Weights of a small image VAE.
Model: 4.32M parameters, 32-pixel images, decoder widths [32, 64, 96, 128].
Training: normuon at rate 0.014, batches of 64.
Data: trained on capsule endoscopy frames (Kvasir-Capsule), 42238 training examples, 20.2 epochs.
Rows from block 10 of the encoder of a small image VAE, named by matrix and row number. Rows with one number belong to one neuron. Each number is 128 + 32 x the weight over its row's rms, rounded and kept within 0 to 255. All counts start at 0. Numbers have three digits each. After the name is the row's rms in percent of the matrix's.
After each neuron's rows are labels from the 100 images, of 14976, where the neuron reaches its largest size: "patch colour" is the nearest of a few named colours to the mean colour under the peak. Only what is clearly more common there than usual is listed. The data: capsule endoscopy frames (Kvasir-Capsule). In brackets: how many of the 100.
# gate: MLP gate (encoder.blocks.10.mlp.gate.weight, 384x128), inputs 0-127
# fc1: MLP up (encoder.blocks.10.mlp.fc1.weight, 384x128), inputs 0-127
# fc2: MLP down (encoder.blocks.10.mlp.fc2.weight, 128x384, transposed), outputs 0-127

gate.265 089:146129118134137133160178113129081113122129153146107122218175139144064172189096136140124182127094149107071126071176110170115133126131141152123157126119150149131181107157186170149099204100150095079161068139100205124088093121112116177114107103109119196132164124107142152147121073136122108159104148143098095150138119114099128119128156157206143125108160096080174165144140117182136148176181
fc1.265 091:092131106109091113132112148089097150186130150170122144096100140138122087073143149118157079136197143134183126200128136085112100149171137124083066092100136136127117123113066091131098153112158187120146120170128100103168154200116120078120133120151097148135082057174190113160180157108079134081093103117199123104133117157182106131173121090076137108120117160095157092136129128113182111088090
fc2.265 075:155140104182140179145146127198164049167113197119132164142202068139185137132096129185136142106134124118156111152116153185145130105175138126077138111162082122150127083154157141133129130110209118102158118097159116092184133076062136143104132135064177145076151085084090112111153137137080148143158181148166128118127158127160124129152161113123114107140117135115119078144104154163196092156110
patch colour: grey (38)

gate.100 101:115147139085129105104144183132138103178079144159087116151147136125090109134091215152114138151151115090071181132147151151156135043136114127039115183136174139153091158102120132083074098170098108142181111147102111107137120114109107099114211161069129103166100151097102129111107182120196184129149129072112140096144096167121114130082143140124167172111151155079144122156130138082105098114119
fc1.100 087:118142107137085194157138101155114144058085100104164123111086146095133127111092100119157057123098179103143079107156124079131132133125061168150142145142140107111128147110079170155122114106182151137165123163160134198125071170106113149173139060176158164140112107118083154102131178154108091113130167124109121172133132141063143046106137172116183122114143175084136115109077118138128132205094
fc2.100 087:049097115084088138091058139090151143106186139134112101164082144153160127076137083069135133142170143137085130119159124109133118151129076101132135075164073146150147146116110149124133170119125094181095163123160137101150187130132146167177093083141109101117136154186125061119107148182105115078154156099084149195145137145120046127116132120141125118134112124217136065105091121169120133165104
patch colour: grey (45)

gate.59 094:191169104136123127085076120161148148179139117153168167147147131127126085151153112114058102112113157167119172111140175139149147110130115161132146110112140186081090110139130125069122153172080137150105132176151104126149134055169134086087136128091108187122138102041090132142131164139135170188125162159132114109087134154215192122094145092116105180088133145182096160119149111066155116093097
fc1.59 083:115135080150109086116157088153076159116111134077140086158111146203141147161171073155088142139148128139090095119117118154139085121150092144092102130154128069111106165070140134135062127139197212137095088123118181071113114145097109109148169126106148152125143053127158094122068168109101057129078130104150067156102093170092105156122119137117135088092116074106116146177143089098148125123130
fc2.59 070:089119089091148083093154138179171162154156120170105153142072106196105123142150086145089093158131174139111116098121088154160142121147114104129126079146142088137143111124150105118076175106144060077108100101121121131102155119092120167087100150122098093072102084141137110132073131153123115145104100141082162099082145116113079166080079108166117095084066091160126079151072124148209082066144
patch colour: grey (32)

gate.98 084:129119135141124196119142098133148038115104145143132136126124096070218124073114145141070079168104144138144135156086216143110144089101124109124144157085116083168152140131085122154123094167105128129132102140080123111193124126091101110142127082118143113152099035138089092122103129095064091125072097098112109124168150137080173086080151121087162072131151120123145122099129126096113091098174
fc1.98 085:117161119086149143071116118119145084159119095134092136154078155080138141126091120091141076127113073129120098175190191082170153128131129176126099188170134171123165111081116138130077157144152208117123121134137105132132119087116138133062139119161179200101076057117129122156105151166089140128136132121097093148124159153104075083078175160152155123143139209091110167155124134090147167125159
fc2.98 063:109115189154134099120156095117138128070100148102157087085113124069109096069137139124205108154144121100168145097155123086040111179101111117180147113165148157099188135165188141128129137145136154139134155092135185117143139108158102110094135152159174148102140099141085153161132153128151166169148109094133158166120126102123137154159115135199087078181186163099146201145184180151090167110137
patch colour: grey (29)

gate.249 072:150145154140106104204109097150138110204126157108149103142136129197106078167128150147148130136046161164102093198092142122126083094135092147168114123118165104135100140139115082143166143168085156191098082168102132133144091075147120160111138205078078120154139144105134085145109125111166174168116139176150082155112107168114146181070106158146154159118114087125081191100133129151138127112092
fc1.249 074:188118099119127044170136173153127111150092087150104140131065156121132154127106167151181138149111163169143137120148134159141125101125141153152178148116088120103117107099215100106152117205132111133143110137143179168116094120137095114090135172170110196107157119079153122144135088124121120135129181110178155133137123036160133110130180106141071102192096068110103162081158127118151133064164
fc2.249 064:124118138166145139180118130112113107167137065021147134134134125106177189072148141173092127118175076120110134179141145188109126164139152086104144133108168135127145146156093131162163051098097100082142111122058193120153156117124126140134085118113084154089060151101156151176164148147174089111147113163173124108132161114146134125144142124155105157186129122129119087090144187150188143117184
patch colour: grey (60)

gate.267 311:150190138106123124145177081116118115165074086132131076140102098134125167088167151136097100128162055115145133152137123154104143067120129051144118161107129092125121128121129101124128089100178162121138106164132178140155133122152152154082138133096111146143080143153081191129075130109105102187150198162215157075101124157145180136157122099088167180129179110112070111157118118074152072097151
fc1.267 383:156117089142105148138220104134136146176093149145134086155136108182155096096134134158104124112142110101139085138106091172115115103094190054129148109079138100114142124137135111148102081099175173150151135127122157076137091116096167159049120095115140112124169134129073152110089142087115092148156175128171133079136094116135112200120140158055134175114160163152040148131094134087125058104146
fc2.267 435:176111101128124121151194139129144158182139165105127132142151077193129121116170140150110116075138097102140089135131090157083125129121144040140102105097158099093151115136136088148109092080180137130132144131079122088141062109114193154050117088133130116108173089140120162153147115103118117167177159114151119125106087102137118208160142161073142180120159157131058151099082124070162069109152
patch colour: grey (30)

gate.39 372:089103137132121081164115146124159115109190128095158146089111145075095115157175119066168117105113115140158130120121113109171138140189085134140104176148118137090165151133144125129139112166148135152097162153143166133068153139179090085158135182149113092099113110118150130151163087198174199083111121103070141157103124155128188101121137083124114081151065055079191121197145096144155181113133
fc1.39 288:145164116085109126097096085113097151137073125118093138144129098148121134072122157180058162133114139129106126121136139166111112079075179159119158087107110102162111134157139147131077145093154123115188105151104086159160043148100153186077135102092157167163147171159125142130136155077096037170136148153202094123126138126147080104140128128146172146103183197161081140062111140118121100136143
fc2.39 465:122172133149117134069107148108098132148079100136123095159202140139135142070112141176103173137136150175164124113133155161103114130050124109092121098133156120202122120091125146099118151129165056101162089121121090159151048166089156156133105105063146240153122102118107153099123149101097058129093173140157134141145158137122080129142109132159146138131168189169104141069097136133130125172137
patch colour: orange (33); grey (31)

gate.70 094:096118125129090115130099096108109119215159109124094157102079202112128122112090096093172145123132117156137164151066106127070160194134104105135120135087047165140121136121140089130153119088194160082110078127124208158127091128118193149105132191095151166061149132128126139107131150067136112156154074097100174126158157149114161088176179166113127152144117156150129144110133113092142166102104
fc1.70 082:149109106201186157076140149128141076140059158086115135083132121126078097148177107134152146144123131090088081101169133057128116153133133108077078179130136151049181111123099174162126156088121089154145135108078160193139110131120124117173128039139115140136139149167121167174157106122124136189140133143109191152147111118162130133171147151162127105108119154085170147112109160189096120150092
fc2.70 081:177151133145130139150126054146181136153098133131138121169072119152106152167112145085161088138117095086102166128126111103140096110119138102159088105176113095085182177112081073149191150052100135108104162169150146110104133183073096127123149104129165162137135185079116162124080127123120125108146131131122080095101116133185127111154159120104072092101188119127186147156182184147108093118048
patch colour: grey (28)

gate.233 082:114085110105090079130081079140130129175143147128139142146093125089156143103165127052166103064133195097200134115155101165125096173099109156111127105121070102164101144084171127191168119145174154124119099072109170123073100091122153101077150098129163139108165144087173143104127122119141149183116045157120153149123158128166181124138158165141163206085142154149122118128133136127172089100131
fc1.233 074:113119117137147075102136153127155130116134190175120149142133119144167083118111118117101078191075112116154196205155102104093134134161084142147116093162156043143129146188064165129111131125131152173124098104129144168089128171201152134075156113153083109168133146056147148087092132196122135138115059100128145100130191114083112120098127084114079116126127139122159100100146185138144113163126
fc2.233 054:140092133144114129079112127099134146176130158085194135084110161121149130159134031067120101138111119142146114185115119114147156181111174175110146060155119092115143151152135054124093141163099119179206111126090138160118155127132117104106034156144188163111120109119105177149137138124078102103142120106152073102130135123116125132095112143113150077142155086121144120216187162118138121177160
patch colour: grey (31)