config = dict(
    crop_scale_min=0.7,
    bottleneck='kl',
    encoder_fused_qkv=True,
    decoder_activation='silu',
    init='trunc_normal_002',
    weight_decay=0.01,
)
Rows from block 4 of the encoder of a small image VAE, named by matrix and row number. Rows with one number belong to one neuron. Each number is 128 + 32 x the weight over its row's rms, rounded and kept within 0 to 255. All counts start at 0. Numbers have three digits each.
After each neuron's rows are labels from the 100 images, of 14976, where the neuron reaches its largest size: "patch colour" is the nearest of a few named colours to the mean colour under the peak. Only what is clearly more common there than usual is listed. The data: capsule endoscopy frames (Kvasir-Capsule).
# gate: MLP gate (encoder.blocks.4.mlp.gate.weight, 384x128), inputs 64-127
# fc1: MLP up (encoder.blocks.4.mlp.fc1.weight, 384x128), inputs 64-127
# fc2: MLP down (encoder.blocks.4.mlp.fc2.weight, 128x384, transposed), outputs 64-127

gate.25:123134167173141183151120128136142164122117062214152114119151186139149126129101118122119145161124119121124133144170106081161162149161093097139118086169101165171204148131123140126106156063118152
fc1.25:147095073098082119098176112109127193114177066131150176105140080194168084147128107146194109171084132112094133127160095063141078147165112115184148129138075146118147118088154139144160070121157139
fc2.25:131130136176134138138146106113112195135163108157169206064124132197137119153101073171147148138128056120149123111178088124138121151151121144138185159177069157174153144103172113141118179133149192
patch colour: orange

gate.381:116154124099114141220114116139137143110074143122115102120142114107143049143213160089139117123126138090149096139155152093146117142144129127148110130129157144126140137144141202092141076138117119
fc1.381:120127110136187120098139156123140123126124066092162132067138140080071199159142125099112062049127106140135073168110129159120114095152135174177199133148154138144061140111115088081179113085127144
fc2.381:131144125184203141096131133110174124107155062109141135070145166086083193176128122110128080074113113131124084182132125162124112087134133177140215126148143149141075135104118103085198118076150113
patch colour: grey

gate.6:209165134196157189131116088112196168153141151122115115196151119125157112097141120110101071127099152127091120111157110108210148129182137125068154156153151121140129147074166156151134123098080114
fc1.6:106106144134097171206141155116113155125176141124107093147183143153162173118121082135117126091113164106114142075126083120113139077087177133116119148133098136126124126100160127197049101076115148
fc2.6:124111139122144164216131166117106166109108129120106098097169145160157125083135082150104117116109179131087192113125087130112153097094168180113120152147117105112122125082154135140066112078096121
patch colour: grey

gate.375:099128147149087091130161117095175108120097100169099166177064092117104125115138117111130133158128139135157107125198155139132142156147201129145093101104121105211141140171122087135104176130093175
fc1.375:105123130104137120118090174138154152084150095111143107095128079135181114202175149118154030119171153133088118075044104137198119077120084111163173100126141098085127113123135099150101104153108118
fc2.375:156089103105179120034110079121142119134140123120080140170118106109157123145194150138136086083140146156095172116118138142129099095134079100149168141145133081121119139121129135094090120199072140
patch colour: orange

gate.81:136151161121146191116102161191125147070095138186108132202137136127144078131162151043108117153103117165156158169101128148142154135141140094091146131163157148131111101156199076144107128072130147
fc1.81:085170192166136136167152104101111154180169159140074119128116169146131066172105127148112159106197149134134158120146145174113107126123154162161111166165150078126145109103099109126144138158153130
fc2.81:099152181159148137167147060133111157162182144129105125160094176126124054147077118141126106133200170136133156119145109153108118142135130181113151173156166089130164153127125101129122149168123112
patch colour: orange

gate.30:090151178093094161142123084114160254108184097060132114085139137117126137144165163155115098094101141122128165125126119109154064110145124190119161134162156085141078117147173123105118132170140109
fc1.30:125125148133167134143131165130186249120197155142146148095123168105098147080127064146106183126063095116122092138114135125115075128119117172142163141114109069094104138152141100099151125097099092
fc2.30:159104111157144182123100126160108136077131125065161147145130078110101137125140104102086149191078078141161088094121062094117106142112160124142063085158074150105192116152147117187111157096129071
patch colour: black; grey

gate.150:130106107164142163162057066171094089182120210095127099156161161149101070177116091097157137142129142153111141174161136137134134113141204136111132105113131147139139210160155134082117115163106160
fc1.150:151089177123168139095140154153102103122099171103088087181112173093089132096153125193116127124122106226196141173156095230151148168084068127161135153149115110126207098133103156143127123126140156
fc2.150:152110201124161145106133163165091127122076156113090103145129170120102135085131109201139137123126106234184117166171087240137126176092086133158130131144122114132185096105124166128131153125141133
patch colour: grey

gate.166:125100157154169130101121064072136155116149110141074122188081090133098101140101172126142112141088151146151071166197114101136122111119169116112083171116151129133083116108110101128132100123213120
fc1.166:131108125171108152134098188164154109156122115098128142125113145089095186079170148109114085071142112178113114141078134148114142158173157160134140135125089139134166167079148138155148158122078117
fc2.166:139100104139125103112068188168119120162127163142127155120130180116085215065162114177058097139119104183116146128052123157090136155135109151118138106165140167122092126110106126125113134105065101
patch colour: grey

gate.380:113182103168158145163139107116143130140131189119122099133114118100133067148155139126192083151135092137109098107132125090175140099159101073130150165126153113155181135074198146079137068163141117
fc1.380:142143099176150136110154089085098124137123169145125132143154122174130130108137133098127107165145165085167128105123131084140153103111104128066137193117092129100172062098149148151181059117156092
fc2.380:119122109195154119094128089079108128123139159139162133134160109172148131117123124073111078169145175102172139115110155073122160114091116123067119214096107139099155075107140187149169090124143107
patch colour: orange

gate.34:163127100134144123121088083165142136114128088078119086126150145146079059118120120051136120112116126123129148092172166111130120079104156166133084140129133052087178117123167183108160122085070166
fc1.34:160067128119111125127111134151171118116173148159175194113157133159178150132167117156134100107131130129082092063196083156125137090168159152112177105177123137136034186131152135198079140122151172
fc2.34:160071105140101106118143120162164114128157145154148219122147107160164140143157129165124105126110111136104082099150083135133130065161158114148199097181096141137056208128125152197114135134162175
patch colour: orange

gate.120:130095099172119131148114099161108186085130154155134109179125135152154064122139122129182160166119158138121104109157099068103174193120099082075132116125115114094118164123165130111120161135092124
fc1.120:187160138167117189147087103115209026143176145119117125030152132100126187128127142144139117159101114134122115141182176114168140120098134150138138142094160127133130149148156153127146155155153163
fc2.120:181120117095153118139102148114161111116154089093107118082088128130041115102151151106105135139058109149111078173125112118109096130076169116145119069069121095113131157153124153149173135136146106
patch colour: grey

gate.70:137138116165139123138173104140057142135103098119134165189104093104128089120061100117144108118143111111117188141167117139184089150124105168130035098156103122159169127190159129108125127153117131
fc1.70:137103130159210117172116122161135140183128122115149101229106167098165127105149177117084150174113101097122138163109098098093127108107177086068181159122144124138101122099114114095161145141076139
fc2.70:148127137165189106164117154080164181114114130091144116154127147110137123069111137024112156176130116068105207169194110068091144143132148100103195156168144121137141076126136109080185083132141135
patch colour: orange

gate.271:082167135184152157103113105136164133113123182101138154075165085139153126069149127146072084153094091139124139133149062133153179108135155121096149112114110091134153149100146165113156111135142113
fc1.271:120101133139103122193206192120113111156098130170153130146134175166121103115163187104137095106080139160107075156166117129125132107128077156163113159072145101111181129171144166122146162144183156
fc2.271:112093117116109107172171177144091129184101154149167135136141159175125114111159147078120098097078173181138092136170118125118125110126088151147093193082170105093183139178126164115163128134160141
patch colour: grey

gate.267:137154173147183130157101135143140113053157138129131131195101139182105126164111112098145172126125158167168123140164122097108152146141101081074125157088079110118143172157181123097131068133163098
fc1.267:089132150111110119179104144083125134162113081178085158196107121122141192088115132175141097092150171128126080126143136172094131115139101094126117109125128065142142239196104172109094134181169150
fc2.267:122129109102102085119071127066148110167082101189072173227144149141159183094148120159098114113140153114122151115127131186124106140147129101110153132144147093162172182150074146086108143211190204
patch colour: grey

gate.98:166183119190145120205114131183131107101110136127178154105203144147147181157164130042155130147138108153115094149139125117154143106162117080090111185126101084162085107113175132100157114169154126
fc1.98:119136117149157132150115195121119136143110161083130136117048122088084094166114106156134190118170087192096175147134155139103094093152098120149133164106170112140162129158132167120133169070126109
fc2.98:145116153155133142164143210121120135150102144074120139115071151126109080140123098174160189107187091162085184194158148149134096110131108151126133168104152089164150119150163159121106202091101105
patch colour: orange

gate.266:111155190173162130166083060109151135128140154108117136124159139121125079211166125115194138128108095101186098108177174094141160137150178144101092135126147133134154160135165104062081146161142155
fc1.266:128115108186081167127122093090105064112125133134072102153169111148141106147075098166142139158092172092103153125104132122128087094128114124158128205171148129101121111063128137144114180142153119
fc2.266:127062080163084131131108085093095056113112144140085127136156131133165143161076122151120127138079179121106142116098107115105126138136135108165152194153140130093127110060077114132133165135163147
patch colour: orange

gate.37:113177134146151118155125074167109188148113109103126098134151148091140124158152175098111128120101117137203144213166136102142120133210162185096142124144139128165102123088117158086120126094140166
fc1.37:094101173094132137161150114089132130149131101113124175106151137155090162136138138088153163118115115125065064123152149140125086164097147129121177098146167178027171134139149102085089137164115161
fc2.37:096093157094140115202131132088142120097098119122107173115148150164104151152130119124137149104104100111083064150149096169124068166106155120119158101145172163038165131124117078098097143151072147
patch colour: grey

gate.50:086128156123105116075188180152116100181091036133175114092109107125131133189123096134151105131135154101181113097103128127121061079151162125104107108150103156124128171104097126116135169120130133
fc1.50:117142137113133142168166182156164063185160107138132135074185175122109133123143123136068065169157134095133159118085051127143151155043096147120106109088096155098114109151160087138129119108080090
fc2.50:139141112113101113123139137163155127164077189138142141093157192126114065146102141081136100154165136061131119138065085154146132150123097192140176230152092160144177160135141150082144144143106156
patch colour: orange

gate.65:118081148171130163126093159130160118165159078117139118147056132167139131136120095126133142085097122190078207139144072173157123078132152164143093087100142127125174093076102166158121140067083135
fc1.65:114175121187118126115111104169112146109068160130108148168171078163186128145131162072143176150155113073098146158131164125116151121110169136108098174085132134127187148149092134158183118106174076
fc2.65:095139142188087149154138100117154137116095142141105125154163041199164134169120187097132151118149118134100124126135119093151132109058159118126081199103084129107141106174087119154144085101140085
patch colour: orange

gate.3:216053141092143104083175147121126139089106098105075098170134120136128095100134101097138158100117170134133087142109151118148121087121098104133125133089054088142149081129152130106185153161147109
fc1.3:177076037156172180095104102121091106143188132141138138142141116141135211082132169097148154149097083091111123145183078144144123115163113143143153124119162096179094115108151084126124098151147143
fc2.3:118122048086149176110125110116097063143218102115183120101142188124128152093087169122126157185142116106100114153212111110106173105135145169174139084112162127151096158084134083103073071129162124
patch colour: orange

gate.99:102097128134185125089102124151178147112160139120135110160171148111121132114126153082173135172082084129144136135180041158170195163121175087095098150072159136080095123097152092081172137176103148
fc1.99:184184127143110156191129150112129057168071186126138129101135108145177118161113149142100135111144131151123179114126189126098130092107127110121140120150118106143167149150155157123127142178102200
fc2.99:163160098107164142197119135127090160129063123129142161132122122139090094105079158176111156110087146085099158137136152102063150081134133120109138112111143096158197152128115143106130183162068143
patch colour: grey